config = dict(
    model='autoregressive pixel model',
    dataset='regions of photos with short descriptions (Visual Genome)',
    train_examples=101725,
    image_size=16,
    horizontal_flip=True,
    levels_per_channel=4,
    vocab_size=65,
    arch='transformer_decoder',
    width=192,
    layers=6,
    norm='layernorm',
    norm_position='pre',
    hidden_act='gelu',
    mlp_ratio=4,
    head_dim=64,
    fused_qkv=False,
    bias='all',
    qk_norm=True,
    parallel_block=False,
    dropout=0.1,
    inner_norm=False,
    positions='sincos',
    tie_word_embeddings=False,
    init='xavier_uniform',
    residual_init='none',
    optimizer='normuon',
    muon_scale='original',
    learning_rate=0.018,
    momentum=0.95,
    nesterov=True,
    orthogonalizer='newton_schulz_5',
    adamw_lr_other_params=0.00076,
    max_grad_norm=5.0,
    cautious_weight_decay=True,
    max_steps=24300,
    batch_size=64,
    epochs=15.3,
    lr_schedule='cosine_restarts',
    final_lr_fraction=0,
    warmup_steps=4860,
    weight_decay=0.003,
    adamw_weight_decay_other_params=0.01,
)
Rows from block 3, named by matrix and row number. Rows with one number belong to one attention dimension. Each number is 128 + 32 x the weight over its row's rms, rounded and kept within 0 to 255. All counts start at 0. Numbers have three digits each. After the name is the row's rms in percent of the matrix's.
# q: attention query (model.blocks.3.attn.q.weight, 192x192), inputs 64-127
# k: attention key (model.blocks.3.attn.k.weight, 192x192), inputs 64-127
q.73 098:126148108188138102162121075095192129137146165070168094131123129063096126092125158135129149130110137106160095113188177109144174143153155124175197107136088131103115128125114194113123115133105163
k.73 118:081131142182129148134170087132137171130112166152142067109173108062149132068151188105148080158162150114177136190136129100165157157107108055157124105128138147124189081122181130094183121170128183
q.74 101:114152125100141127164101110150150081179100139152100102100107154122158015132109091149103126111121159131164154098084133157151106116180153094099143143180148114098137105141137148156065145151070168
k.74 102:163150085150151166027131145167080128075117125087121096160121159092171065170154136090136127085113095123159087142085080165130124088080168113139099095165137095179150158128083131158063168129112172
q.75 100:113102135175168087168152130139103127134107145163145124179116126139124111168146126124100110168146181140212140116134101113081146121050118192156162173204168086154133121089083140148078117146091145
k.75 110:159108160158186057121104138127107114159161142091106138170142122162084117203157154103097133154110146112176149177141114126147143097145118131131112115090116099042123114151099069105118146111133181
q.76 104:149129140106131179143191205174160111155109069128072117063091120148120153140174132162147126129136111115101048070064107130154169096059114133139094076093058182159100220129151156149139144139133188
k.76 115:118137109164100136169114177124154145105145127089151144153182089166145179168145211204088155126129148109076080153079130148141148142100120137167131120133074081152111145121147112142189198147081144
q.77 087:136093143067146168131106119106097146205180168180171109145112212172182124085116178135092133085195167119116098128087142098081065103082111163147103171114124176110038096158104098136138132178140089
k.77 107:197166137166144133129103103163161131145133159123193057166094109161130126134084139148095172149125149126118147118151128118146074068140126102114099157179109126124087075184137123085116101118101137
q.78 096:143123159163123124149088168055107077113116090230076087090086120122170141116069146156124204106172121161105107127186144104101127161148080119124097126153115088155134087157135117101152190159152123
k.78 102:147147162125121164146141119101097091189189087180151196101124103134152152148139114098153135137121091169127154109149161103166129170176108119156151160093137084128087136132078075078126138160153120
q.79 106:113125102141151113139158184038106154123117135151087169187136149143104168121138133086131134094123046114091120108069182160104151084087083128143182208158141142116126114164151135141160089098113135
k.79 110:107129153132086085150169120078147167148109158096169155143182113182098214174080126163158140117123131125140108140129184129133157115140121171144094099123118151121143063127099116143159073070185110
q.80 103:209108139153132136168123101103104176116086143171159186122087179092121110099105112176139129171189124117119142090103174121156103115094165129121060123087174051061129135137155173099114093156129094
k.80 096:127136134077152156156110115141196155147136089094167151186094138124143112096148104122166152075089106117162118106094153107142162180152123183160090099087143126068061088164084180137110101086169136
q.81 105:173129124071097124164092081139053073155192155105096140129135076146143164110107133139134090167132084121102169138149148110103142115182108114106118155147109074109120148121151149100126121066120148
k.81 103:166105100064122161121089080144078152122138136095158168114096077157145117078128063113159175121126151127127148154050155117116025090161144156073095171150137082091150189181156181164089105127088158
q.82 105:157111175146153120092101111213169157104110118114097159143109146083119172111144138118121082125125102116116098090166133162162106115145137071128147125148129107149076123094133139048189082138150130
k.82 103:153128156148092129222094082160116050145098100076158104112168126104198115137153107134124115102136094143127092057128145107098119100154119132142160116168101216091159215091172217126100140153083090
q.83 100:098122123150165126168097124096166106220101143094070151116128129152112137114088077146169113198134062128123114141108118084101065116081142141130138085125161110165090129133131125099117181154084168
k.83 108:169142119165124053091157095079101137158132175162161090195128129161150133098151118180099099133151108154126133114086140128140096083121125169079162108099160105136182095119153106107143095120144110
q.84 099:143044158066194138113172110078141165153123127118171123167111117125093148119140121156163161114121122124141133178147167144126142111094162085109076178184105142123133167162102124103128160084170100
k.84 110:187114112125141104116161105164122146154105158103132134116133135155150161105142144204117093128134142095136085117125088156126128130100194113127115129142129117076080025166074131201164206037165079
q.85 108:128195127102107155133139097099162114108128117132141077110144151102176115135096121109133111080167151078110147172139156128224094149187134168085197178123180122147125127158108091053146133176084085
k.85 109:145082145135157193130111120095089102145101179106143169136097174063101066065101149083138166147150142103107098156148144167124137120122125103109160147146125116160132079161140112117202139127134159
q.86 096:149150122139129116086171144169099103080146172176121063103169075106153112114109145111091139140195097135085169136087088117146154184129150123124163092177108152116189171143098144192174105112118115
k.86 104:094162094141129099183116074121182098174083114162187127126158147114120138092132158147095105154116149098112104151093078169137169231082140124177113121141122118201119117152101131174112122129131151
q.87 094:179123105095131143171099162119168114130183112124102092162065087155098082106173163152120159078129141125135063119104106149104125079107119102083127184205171135177162136120091068144132144159127132
k.87 111:043138153119150091108145136145174124150172167144121120130073118079114128135099126173086144115089104154147142132084144129120146099141148191133145110159181090194173115146013114103166118145118149
q.88 102:084159124118160182119122116108097117129106127058181173129123157089129165119171173125162172112167128121133090126114167118139133116132175126089156161166119141127108102081124083092121153042150105
k.88 098:121101122104132113118148136105139143162074087092131146118147076132090162116141178177149122151156179158135115160170128162182149108125110121069186184119115148152138092068125114165111126119122102
q.89 106:117141125120128144066131214089161169152146110063147148171156123156158078131176142131172186037190107109167155164170104134168137091167096124092137176145130131157135153099132174096093130115068153
k.89 107:124063137146097118123106137123179152098108137080149122150195168080215120094124187129110138122158122168099105148138064148143148068136160097099149124121122176097077150105179152141116087113029095
q.90 099:120106103122131074084135146106109113189135125128165110092165126128187097161088146126164110114119117118150176145129074120100148140119158130159101123059165129090140087151102119169119105162126060
k.90 102:184165085139150109082190114198137089103074108167108107135165140135119137112162136051158125136120137085128161127096119057057151153147095175181154148106114103093109151130115124200105135141094106
q.91 090:123139150041123059107161150127201175090139142117121095195135148052089154095194118103151079151185117108151098155127140128122066112101129071151133113142085129111146123141174116111143131064112103
k.91 098:135079140113138132158160097069184121107130092146126167134115152128147206122092185093158176124126132120123076110127137119225063125165128148115122119130143035132094118164104140152152092151140124
q.92 101:115142067131098167079148101155102136211130134108193107098114109122168130152134087144083058102081154172142115124142161155093126112138157119190159137156067112097135153192176119138182102153026138
k.92 099:093144098191090134108145153097105094164126064161101172119060134054138138172129082141111139104177156081111123102154152124132131129120099186121103087131120098110110130169176106135122181159121153
q.93 104:195084113157145082133084123117161149108178110089139124146115109090152096077135129145094092141099122074138132110064128147117171140144145092137181118101151142107125078161153132130169114120160145
k.93 102:143127093133132138137069175137116135082147106120144127076082154153135123115103071161137074122130129089192180098081129080127132132146201129189107107183096182154127095108179128177104160087238145
q.94 104:069122136124100128170121134076150141111084165115115163132062103107163133127155100137070150190183078112104106141129145158184192128151130173089103099069104169123128169108090140121135091190109193
k.94 101:153101149133130091095120173071165147158138085104145136105092137137122139096064076192118106132162141111110143160120212153170137071165120129128115116146150101115144115077131143131134073103121138
q.95 101:136106060137159129147098125097102095183116103141156097158160121075123096121093149120117132150134175123132122148189097159135086099194113152132088095108165115081116150140112168138205105148179132
k.95 107:138111097149133163155136127117097122161113114173037211148160143161110100158143093125104099113123167136117106125146130195099120149204121136120115064153065115152165097165099085130121110074080075
q.96 092:112109147169137109138128127147118158198120094117145150101122136164114130138103166108145146180094148093089109102133101109177092093115130133131138095138093146183171121117222092173129074178143119
k.96 107:107111094077132087097120169114152120138131199048159095081137098205122130095119114092181123174090115169152121071097140101153159117181137148108127158150110111132119140121090143107187127141208145
q.97 099:136227168129095138111146129067137098113116125153158107159128079069103141171063079127169169150147104101129078082102078134095186129079148107217150194134129170086146122105158074136134139079135076
k.97 101:157151107180139135108116153072133129158106129134193128140121098112114110194114127133130096191132128099045148121166066188163142073146138124135092136152143181136149068139159103158123173149093104
q.98 104:186130144062100187133088132101126159131079120142140192188105128124140056123128127093114124118131099083090165121163127083112199135165138120137124112086117140085187128188132091112154113149151075
k.98 107:150065140070090148179111118123145130151091108153111162160104133126105144111139117171162149153162130122101154132114162144108169152112193059119134103141116110083154178222115121107116147113095058
q.99 095:171079092114098107123155114160139115123160143113060062105156107123154125109153144192111095127147162075123126129086068145152120156180123156168130125127136135121126123085178159111113138157137154
k.99 098:134142116106088095144125142108089149097134178106075153183145135177105139101156128170151126060106182110145083147131110152121138191102068120076060143132149082162141115106168122150098166150081176
q.100 094:120139088171152083124158080148151120139064118170099091108120135120099209050130172096143157165106097174094108142077102145144160134111152092135077078129087103086130110141151112103113132149130081
k.100 102:119133111166094138118097116156105150048106183080157172101160173158070174106126123129148128114132117103114060159133078123166154187189119153136189141086114224112123114133109109100147125114093102
q.101 101:124155123138111099123123110169136150107122103100164134164140126138176093171070093134114095128121126109107141155111141169167136165165101091135084147143148139075125143115154146118188142164148108
k.101 109:144134152177127090096104143178158113089194106085118096128131138087120117103134103169168078104144146111088157097166149166153165172102117130161109125151135138104102156168195141116146138125167146
q.102 097:185053079129158118067113143102121124094142137134139147113122097171128098143187176092111154091126128113164133184092147116150109128115096117054126126131132155134128132139152154124113173174134122
k.102 098:166131150123150080147115131148050107146142100138107158085147137110109133109129077116182121119130110164127171131079116103141154164050116083095136165130066150134150151138165143123093066115165125
q.103 096:131111165105077156156147067133167079085198106092092167122144113125109125132157121100092117164130144104079147133114092093116098110114172106061139051089127116136113116115138087135094084183129070
k.103 103:079155167149121156148121048120146067165139119155166124095138138160129164150141100117102126122147111113126204086144105129118098057115089088110191099094130185119152090139104110089086119131106132
q.104 099:135167096157104128168156160130110164082125192091162185104147133183112122141098149165140198105109114088152130135105117153173133173103092127130125161060111156052118120080108144164106141115210089
k.104 101:143101193101103169116094108137127118086136183137092048110144129124100156118157113146067128130139152073125122163142160130110104136124108146061141109128069115108122144139158217152137161118166151
q.105 103:106101116118116108144075110141080099137146115124030039106154126146147135156133142140108125112139111126184099124115150219127131133105102133121087100083167171149144095093091142131150166184177067
k.105 102:124153084117105122087126153187134139155128180137124111081092070165156086165150140093126165129099087148163150160145098171149162139088144157108149066125165144124083142097177102096151087138133065
q.106 104:136105138153092126137223151152099138111176113128091145135182203100119093132104116075130117084044146194107138120096127116085144113116134093155078130105130115105134068114176110119148139138121072
k.106 112:158130057134140097143134112076076120113096094158092173110174152168085155123067077078101133119120089223114165135136133125086073121084140137173136121104073105068110168082110113154190181113135145
q.107 107:152142089126127117115170125150115182127140120165121168135136101088089098140132101054080133120125147225159119130046126108107114147084113142169109122146147166098075121127132155084125164182074117
k.107 108:120122120109117117132050096123070153166123092167121186141097149075118064104124129172159133155138149139119137072119190112108155141095081157107109188122103162133149106142087117129108098097122124
q.108 099:113172092151114139087186111155184147120142064152139108148101083173145124215123152161100108125151092124089164107088165147109155150103113120170121130093162131147083134112093131140171108105109122
k.108 098:123104189117123110146085152187123086138106117139110112156060173118124140162114082070107102131166090171096121127120149129127173142100124085131116089097141112119111155116123139124183103100158132
q.109 101:112184178119126118103067161114102144073111140163134126076125172127122159154179101146183125111104169164109141107130151040149084108176120190122147140124075165101098168116113103152105087143172142
k.109 114:146145153125158146129137135081074117097119112137156116126129080119118183154134191126114145132154127194104110096083118112170105092117138202056150121126117167147151133107180147084098131131197108
q.110 096:115145150147147131176158149093066166156187157115141124147141130161120169130120223139116117167130091171114198118167039119116134161146109122060075126082158156107127167160093094170123112149107120
k.110 108:094094106143202164117137098121163116143148105118068087125153164121176168138197141090117097100065117103095127165194117148130088133125075121133163126093098200126157138143153156128129086184112167
q.111 109:137123161095120147027126100188093125109094156171099049088149118157137104068096149169114115131166082116091166133151123124110141116091077149158108166060116160122182146168157104110108096132093188
k.111 114:155118076109147132090192130144113170117072113186190145112101150080138073110157132111143107130133143095096129157122125154088169153101094078148140186133110158132191162129119141177121057108086147
q.112 090:121131129151107115144148121116161162091145158141080159170170080155176180119144121124029116143088125144092141165088154104139146129166162093180171093133106092173124120169113105100086153099157100
k.112 096:091124139111130155122128151100092159154091173132098074156118158110132132163160140136085140123094122130136160140148084111093120181107196150074167156111127071124173114155135106161166147157146153
q.113 105:136218142124171067136111181153085034096095113152105152108054141191130146117146109127128115102146132153114156139203222104163100135099134156105093097121090096159131122111157188090113149073128115
k.113 105:119171190126130137156080196113129115145152097124160170159159097155117067124132146100127111120107125090108118185129182193144064141091158138106091086129097109069092106119127157086097097125133080
q.114 097:123122145133162172156156073147143119061113156115091172103166104114135125089151140078120114156096114192110128184163098166136110088134120182085108090128154111206101184148088114163083181088092133
k.114 104:120084150187087102127113121177135083181136147131060073117110120098130169123172172121161171121100145114157170153156116101122113133130107129126127107129161160157089208100105116121157177123113132
q.115 098:114089172068069169114128103088183129134121120135144138150134116135158124088116101101111110120142135113100144127158112107071131169146162155119135140120142136099141158120173147098108140115126147
k.115 117:099123113108094176146191133120153148135096174114087139116177167130155122141096079113132127106116130125133130105148107149007100137148142091113127150140145128171120191157103077187100101153067141
q.116 100:144113111180165085119061133082178108154119134175108119144089129161164162189126114134101178142102141119186160137161113139128116070130154128120139104094100109118162062086067135118069130094142131
k.116 093:122098166132083164120144116088142170075111134122117140079115138135106112118128138090130157174121168138138149095119146102201112048173124184125179110053081110191125097119119185094142091106081188
q.117 106:149112063126103182101120144114146106104162086118136150081164078152104153130111102152148071089067147130188117120144078155106111141145160143182146131141128115129149134164119132172129096075141122
k.117 105:101115136144066166138111122104140182122124062134108110101116101143167104121093104199099145101146143104119173105102161107091088135132126181119117167166097110028110139145148096174067178113159036
q.118 111:125133136174111122134082112157069162112094136151150133162151096089170090132141130117203160129141109132109111137153142067125161093165114129118084098125128074150185156190101182119146143106133156
k.118 101:147161149162128109153181123081176137122123139118141142167085075090142078155097150128125087119109135126130113108102118115195145136167121172158145116149175093115116135181105146096141181104139183
q.119 113:073117131111191147118121095105180098123181142116166130169093107112104176146115136114124137143113142175083164140169123157118160112108140138147105110112116093102104117085133137123174097124135191
k.119 107:079151134053124124115124119117110107190163086091144079081094129168168167127139108151141115148160163175083138109214094104147149096159143128142126126192159151175096128119111120101133136166111101
q.120 097:145183071129158120068115094145152146121114144100088114093069147078103168070107093112103143115093209135130168061166131094100137079132106129133155140105171123141119123147061118220147116129123119
k.120 106:139126160112119135145130166141101125126142178125133111169113115115118172134115065160096169122097148147142072091123118074146123126112122153164080129114164122180125099099166133148134135100140145
q.121 108:165106194160136097112107086197099105120084099132159122153160135208098171126133099162124102112112156064155150082151151154125120170092109138156159028124122097116159165023136080139095125203134100
k.121 099:126141163191104100114134117122116086080127118179153083056145123148159085106162114095111096061164158124114084106235129123123122144140137157114111116150131097137086132080143130169106184128113129
q.122 105:114120075137122094137110127096146109142121115099168061137171157088135142123131129149161130125094079063149136130136150125101161090105111172096142097137162188154053149078144108133093114101184161
k.122 101:148128117091120164142153162142158144074152129141060105046161039053136153124135159127060121149143062148139096092126118122117083069169084078093114102086094118111117134011167122112159100149103135
q.123 101:109093141118102133145199101134102102107105158122100098162125124107168121160143122154127180119096170187066143136118099154095131090101086151103156141119108134103195104163067030121108171126173162
k.123 106:143111151129161127133167074124097152125136145160128138102123190048113140171120136113139153100085087154094152134191147118154132116097092148181143085123136070095134125180093059110161110113126143
q.124 114:105158136094110129160111205138081127155096138097168157139101141117098145140102139120192130118056072154145119142155112089149039141123084128117122184154065175065114123189136097094125130078108172
k.124 102:060132099058152117120112087098104105117099119135129152149146116045164087113145162082121123105104138209187152131099115109134092200142094127140146114109172154086136142141110189088160137182127136
q.125 102:117052125100136130149068166099086147190151098161158156148133108140123098093166116110113149226155135146174073110188141169135101122133120065089076147132107159185124128126141083135099103144077082
k.125 105:148097145104142118133149158156117112171146152190081063128140104135117091142141092150131106214117121147181044167143136142182120100150144083135091156095103172181165076155100170084077132121137108
q.126 109:111137113135115145125084126139131077122136111098088189108181167146117094134173142082096157092135157115123123096166114111111144174195077087166141091091127101094122141104146169136135124103106112
k.126 098:165160113054131149099137158161095114131127135100056092103170139129142097108111200034164168137131144166144130117172136097134137151114065050135145132059148154145083148100096139164145135186075131
q.127 098:102133140168071152091122170130131132139154153091132113103151133152144110165061089127133120155114117187121151136096089119110170156155160197124140142130184067106141135056111142144127180068158146
k.127 108:101139100098133132111119082135194167115149115122118176077092114121116139162159110150109159149152086121054125160147131140100204114134177169116141169115125120095096199080096153172103116144167139
q.128 100:097131111142160118159192109176110095111073066131130124106168148043129138151146108109148173106106134137088087122080110057097149123161147077116194077124129130128098135171157080102142135079127135
k.128 090:095123151102160165093097169102126133115159137167100121162184090119116081106219132127097076113117124110171151139121104082109071122133120142156152096120075187147149125144152102066086133103147142
q.129 099:056109150144144137086160125114147170123097120123147133116177176141137153155109159133067149186105160141186163099160185119145156138138132089085071130202116183129097130142148102131147113098158128
k.129 102:118119102151059049119121116108110086081185090139104111140077127143219094108158111099134144119145114137133117097152091123184120150141148134146137192131095100100095158120109161167107177161052147
q.130 095:151155145096145129179111128100147157182084114109119122159145113102053104116068184075125070139182141158163137134140094120125128136136172094126161140099130122167137119108099163158125088137154122
k.130 098:176093041111093164099163149148162156135084144153241180131125122138129161098086137132145170120144177122202126061083132152098114163122163113107144115170120204153168184107133184144152113129115133
q.131 092:178123150119142131163171090087070135136157046190082103085104163138132119152167123081127095158103154151188132101129132134116110109090176057118145115137063105193107097176137069158123146155135132
k.131 094:115119158213162119133136147177123112103095099149115156150066104090111177129159164132079102115108097099156118121133135119111118095159131143077181150136106176120124100090117175111187083094060123
q.132 108:184078157114118129178156142121199076166100097149122145159117062156109167093106127134119168176126156111080166111109118114111158146139066067162121136118144141209171116132151102082119086069114126
k.132 105:163150072134136139150112123123119136112134121158092123160154131120135154134109158055145110155207192108097180150119196189151210181192086110158096085100094155123026132136084058066196123144092147
q.133 103:126123083155144141114090121131134145107147154086121179119083159066104108165116053172141094179114145111226148098141121159104096100123176112135053092100194077115153096122111118120181160089173148
k.133 109:126152148235104102114130159078137095138111124126114120101074113133140184106105145083157165129173138126193150128131152132178133143130107186137099100163099107080143165183123108146137148158141125
q.134 093:139202174147106063121125149083112162124110086129101160208137125142101162124056105103161134149176177137148149177173108103141117093169135124109040113111115108086132143115126165112118108161124179
k.134 109:126165102131117169164106146087128105101185115084141075123119119181090101137146137105073184123137152041153108158186126131064158053131094132106057143095142088094162106105108091128121094158085151
q.135 111:118140089125124092110114114178106118136196160123162137152167138142141079139086143157105138165168121126142091091193138118157091120122130129088140147163102158160073118137141115087116154161079119
k.135 099:157187127124147118139060126134165157169165119100094158076058099160148108091128134184137133175159116106173135122110120113142176154110127095121137126087100081144104150135167168112092089150100119
q.136 092:150146229111173119108148186087149078112124110066112167130149163124144201121106130147141111123122172174161096085126138140105117125077077142141095123166097184072105073074150138078082107057129066
k.136 093:117135157091105129097161184119134175132133113084083191170171076131130138150151198058166190128102124149162147085084141112115067094091084078173119158110170131158154108121142085156124117077094099
q.137 099:117142111130154138112218185192081086152109143134130081134079147185166167108174140130094164092158109078150170169068137140163087167087101104109087132107138083079140125142104090152116146120173107
k.137 092:158129126162131141142098135158093138119098143151156139167150199117119052066111107134141135083134137098034157048153201103077130141126126116147093194158146138111117158108094180162163159117123158
q.138 093:166115052061103120105109151139168100128164132142145118193112164181164172155114145118061104140113135102148153100157131124111087115213118206112150090187140104088108138056129115131123161160105167
k.138 098:142132135111095116123074160117119090119135077113134091165110099150154196101159107145117091197138118144157159084131166139117126114121134143064115147195153106144148142115218112126081140125126172
q.139 106:144136103081112131095106133155136140139117119095091114150123136099138169136165157171127118149125130115038128112108111105099172098118083096115116120162147111205141156100149126112078083162073146
k.139 097:136098141056044157146053180164131145124198129159124157166110132135108151110137139159106151089117121056163167106098113144165120083156135128122087153188152144101116122145076140155080084148065146
q.140 096:135157132159156121115054136184196152151101146087145141163157081097134119152123118165072080127117096144227131071116118157192113118143182144125137110114162114154149156172070163155100074157083128
k.140 101:129139145140195153186129179152116101139107148110104120084106151152152141139097087133187164153120080139076170095175137147150063104124072115049083061141107166135151139130087143167113178132157113
q.141 112:143128142106137113134115163191086094119098146154108101110146150124192172094096122145100097104153179153068117178174115151118140141082128155132127121071124110127171167185088122134159026134093101
k.141 097:163086106120170157086172114114124127119114178134115096111135127072138137082067155118126149123131106192086103124076168112143111127129122126152148098058157155119090120123119113067127139171149157
q.142 097:107147128121185137116121162084183121107092155073180099100106130143180138089180125101155118154118098163115070172154170101086193136143185145131158080141169112044092164143148131128155158127116158
k.142 091:031118112088168130141184111150160138173134165175141144103145185119120085135135154176150123183134089139141151171156089085121143127109113094190099148086152161142087136124147120190110134110110091
q.143 099:129113142129159139136093172164147142148114158121160082157127113152110129167171044130164144194063143108121148091130176122124097142105097146205141112161111123164170132065076096133146133151105138
k.143 100:186115111088154144096105102218140110115140179133178127137045121090106141132139108088139110160139154146157163137165129079118142121126097100113076123101169118144041117132165129159107117189159135
q.144 103:117162106180133143142174116059133141139116127107096161116116091135180128035083103118154133097123160179050137122101123106093171113086094154110103123084132132166143108137163057105113176126086136
k.144 101:112114114150112130155150082119152123166099104075134105120125134101122135158114166107162134190119116192018150126114106140128105101121200097183184121165067194103087133117101104123109150121038089
q.145 103:107126176124119173119128156138125133169146161082130148130163111166132136148123161049097116096166102145196088094150083127119180109099113136201148126063194122120121107182148180084125051143124126
k.145 105:192138110122152150121161124096110172122080125153078117132152162136087118180176088166146139050096171112103128154138140048156185101160139164118246131087139157134129117130120156166115048127151138
q.146 102:173076093123107149120119170145074102128160196092090181157130175104094163085150199141091159138125082114092120112146114157116108098127108129108099108111122155124158121053118105108085121162141123
k.146 104:175073131083164084128122119098138140188109084134110131161127152120147166137062145165113109143094167153126135132062156122072081096138129157139175089157137112135173163096108081102141195085170104
q.147 101:142074095124118177085148122096135146111190127147131084078138104145128122199136151088152155141126157136092049136073166082192148142107129159124115140133098126165093118157114128155120196181152177
k.147 099:140125106098117139119130168182127170081141165169128092092149102082121122142111157119147084144129072137192093147111080147185178161138153124135109152142174161049088076146168151186146138110130121
q.148 102:150132157126172121143094076132057115114110150105117129178162158090129070132132054094118050151150126085150146130169164180112130169121149131172113168136121149082135163119126102154074152126058147
k.148 101:145144089123162123086182090148155113143025098175109191137160128105159093168128122131132112146182140120196168134116106174131124103075109063171186069101156119062120110171104102174149130085129099
q.149 107:092095087097080160098147121152116170148130124139134123143146132157093107157144132082102160130178122156117127153096092143112149115122153143117108160111130116096177130176129125182175109122132098
k.149 107:158133120118085092088114173085113137132143199115092128159154121158128088201148112137140087147123132084100183133048114137104108190107151143074116124094154119103170144118082152099131133185160135
q.150 102:131109141119158157126151089087085079215072136094177146108146106132098165147137127119138164109087134098197170134152111148135117096154181159118086117123144081185173115103150209141136133093167149
k.150 105:112150116121091126153130178150150116159210157112106133193128167131087169105123119183141136091148128117123074095125116117116135120121157107136118130132160121116127123141092160152136115121145075
q.151 100:140138098112124117150106173097124133151143110180182139076057133109076094103165062134145141125181172177176084152144178103184112158122160125104215169124144147145109116154207175132149074086152158
k.151 099:080163169040136109139129136194152150111087093148097116108063127123127152073138148129075139084098105125160125126111148131154061191095129126076158126091095116117139126112119078120129072092160089
q.152 102:112102108136167077110201158139131192123095108155106085090157086121180216115138174169098104092125155146099124140063090099136136130103115129200133146104147115098096158170038119105097160169073095
k.152 101:091110178137183039125175124114103151094154160117145123107110160106062044126103141130122167143089172178112080136186096132142113138107151082174125140130111162152178134135125154170116114158097103
q.153 099:091135120149145163135104089084105089109142129143119068126137129136163099118151146139098150145118076180117150058094159164110107108148082086126107171115132171177087150128151154140109187134069168
k.153 105:134136144102068125085182070092097108158088060178121128107096150105166073159191154095139171088067112083094166181164106102143082104137111156110105081112147152124141180114111132109092100077153149
q.154 097:161096088162091138103149152145153117115108127067135130174220112135106137066154123131145180118135158091255125120104121081146161156170097141140101160164104107118091128171120137120177181149169105
k.154 098:148168100115098194138103079071131095089115123119147160110181106174100160117108165089145109121072116058154167097072078172091083154194044116123096119119153143184139094122098150144193155083119092
q.155 097:151138112226133219123070091184139113186130136147106116030137146115149107126081117187154161150180079180166088090134096167168129161103121130139089123136159067180106146113070071137078099101081132
k.155 100:135084194085114135127122158177179123074059149110106121121153068135093152145111114135085150107121099111043133130130189098127164120097151097136092134144135183124141187121053090188148178210115102
q.156 106:176153141100156142158143079130077132206142164125094111116093170117067100102197068123075098176124088146056138131159117089115125082138136100097146122110185129143089188165136095125176137112115139
k.156 102:099063154106150051164167085110120142207153178128086112101132121090118118133096076142141136157121095133182125175089180133088094115107120116128179115100132065117089174149102079146139133146130101
q.157 102:113118141120055106126104164184098151110077109125137099083125047085139138068130122173151086086103149114155122109121119145104139156152135129147142140127047111101162099117082124114093126099094145
k.157 100:145125132197093094163121193178113115131118171097123133089190146102054168132185120185061139093093120147138058139132129159088108177170064133140113157139088158173122104118204146089104140139163083
q.158 106:132148125121156120160230205085126123131147144108206125149053062115116081153129149195115092160112169134129121130129145118151115124124098145135128146173065159182075145095166160140096117083143124
k.158 102:091156157103136086137137060085137178142130125107118112120139074108118106161135146155160094137199141108127092118091114169121168115084137168148091185132060073162157084163106138108081108053160189
q.159 107:092127139128165089111138088108149181135087075102108124130139139169075065146111103122111131097092115137093201175140106176141125087140116128110138085127171200094101145087104157227158153146171060
k.159 103:117133098095131143123087136163053123111157096048141129125151175086131124134127077112170100080154108157078182121116099143182148129154108138134122141213159154132143126105140114061147108118123151
q.160 100:133124149136123132091098102084136136103083100137145134107059141175116142129089130098181204111149169121086127168188145113094116188114120098176142172142100193090148107126092106085165087053089120
k.160 109:072152113115136134141149115145166140090101139150128107133155135107070109116182125121154174129131129115065126156106118113147122145058109129170171098121119149131129102175115150088200149128107101
q.161 096:089149161080147127139134127117129075137097095110118157093104135149147177182157098104168178162128123155159158128168131127174059098073126131095125157089177119068136077115149141110111119167182132
k.161 097:138155134153184099105109116135115148079177169149120111162181144163130166129108146129104134155140166180083130180166108141146157123165067139108114133053115096170140126105122155108146169077131175
q.162 101:124149076140146126160135124085123117082115162110101086154118120155129078127099143068164168115107131174096117185135116160166154117147127104123097167151121109085104077115055122100161110143085068
k.162 115:151105068165143146056201124142138126171060172151112128152145154118104106135115160114121114153156137145174122082093117120038127134142118155037101137090054119090106111092070109133116100138119130
q.163 097:125085161196111119146084148153183119048107074124156158105115131114174110165123121177187094141124104156164095160137088131145086091164093145133146103218131164133151193190217061127101140112161049
k.163 098:064193192146143176113147119101137127132213121158142172124099134096180191127072111160134057094127123102058071137132098164107074110095154156130098070106116109130102126067166159153086089187176121
q.164 102:080110172143099171184118165098140234065163166074139152091106167134105107137175118127058163100128114064121163086139129131125098127147113104096135220117126128091209142109083137127149159141088120
k.164 098:139152128108137136122131171116081150135081139115153100123101157134134108137084100175129113090087095127154133142071154095085112094160124158095129107069162118115117191145212162061151147075152204
q.165 101:131146137099096109178141153077112100146059112125132127137137160147127112102103166191121095108150135119151126087112127170136126198056171141072122115114113090131104154120223153160127085108157085
k.165 113:137133164108138126125141130150182128103156114126083130081150138129158085129103172118180183112125143141121123183126159149165061153135049163127138117053147086150123099138099082140133179088168136
q.166 104:186075174106100127085143113100082118093151122152185106164061099159111142077172124122121136082137122062054119106089103129133165144128117127111163103114122095129128121079096078140128114113128129
k.166 103:141225162124099134097095151172116096127113151128114124187153117135155138165165115092140112100155137129121150135165120130083192176110183104126122108171096155130108114096086125083121064110106141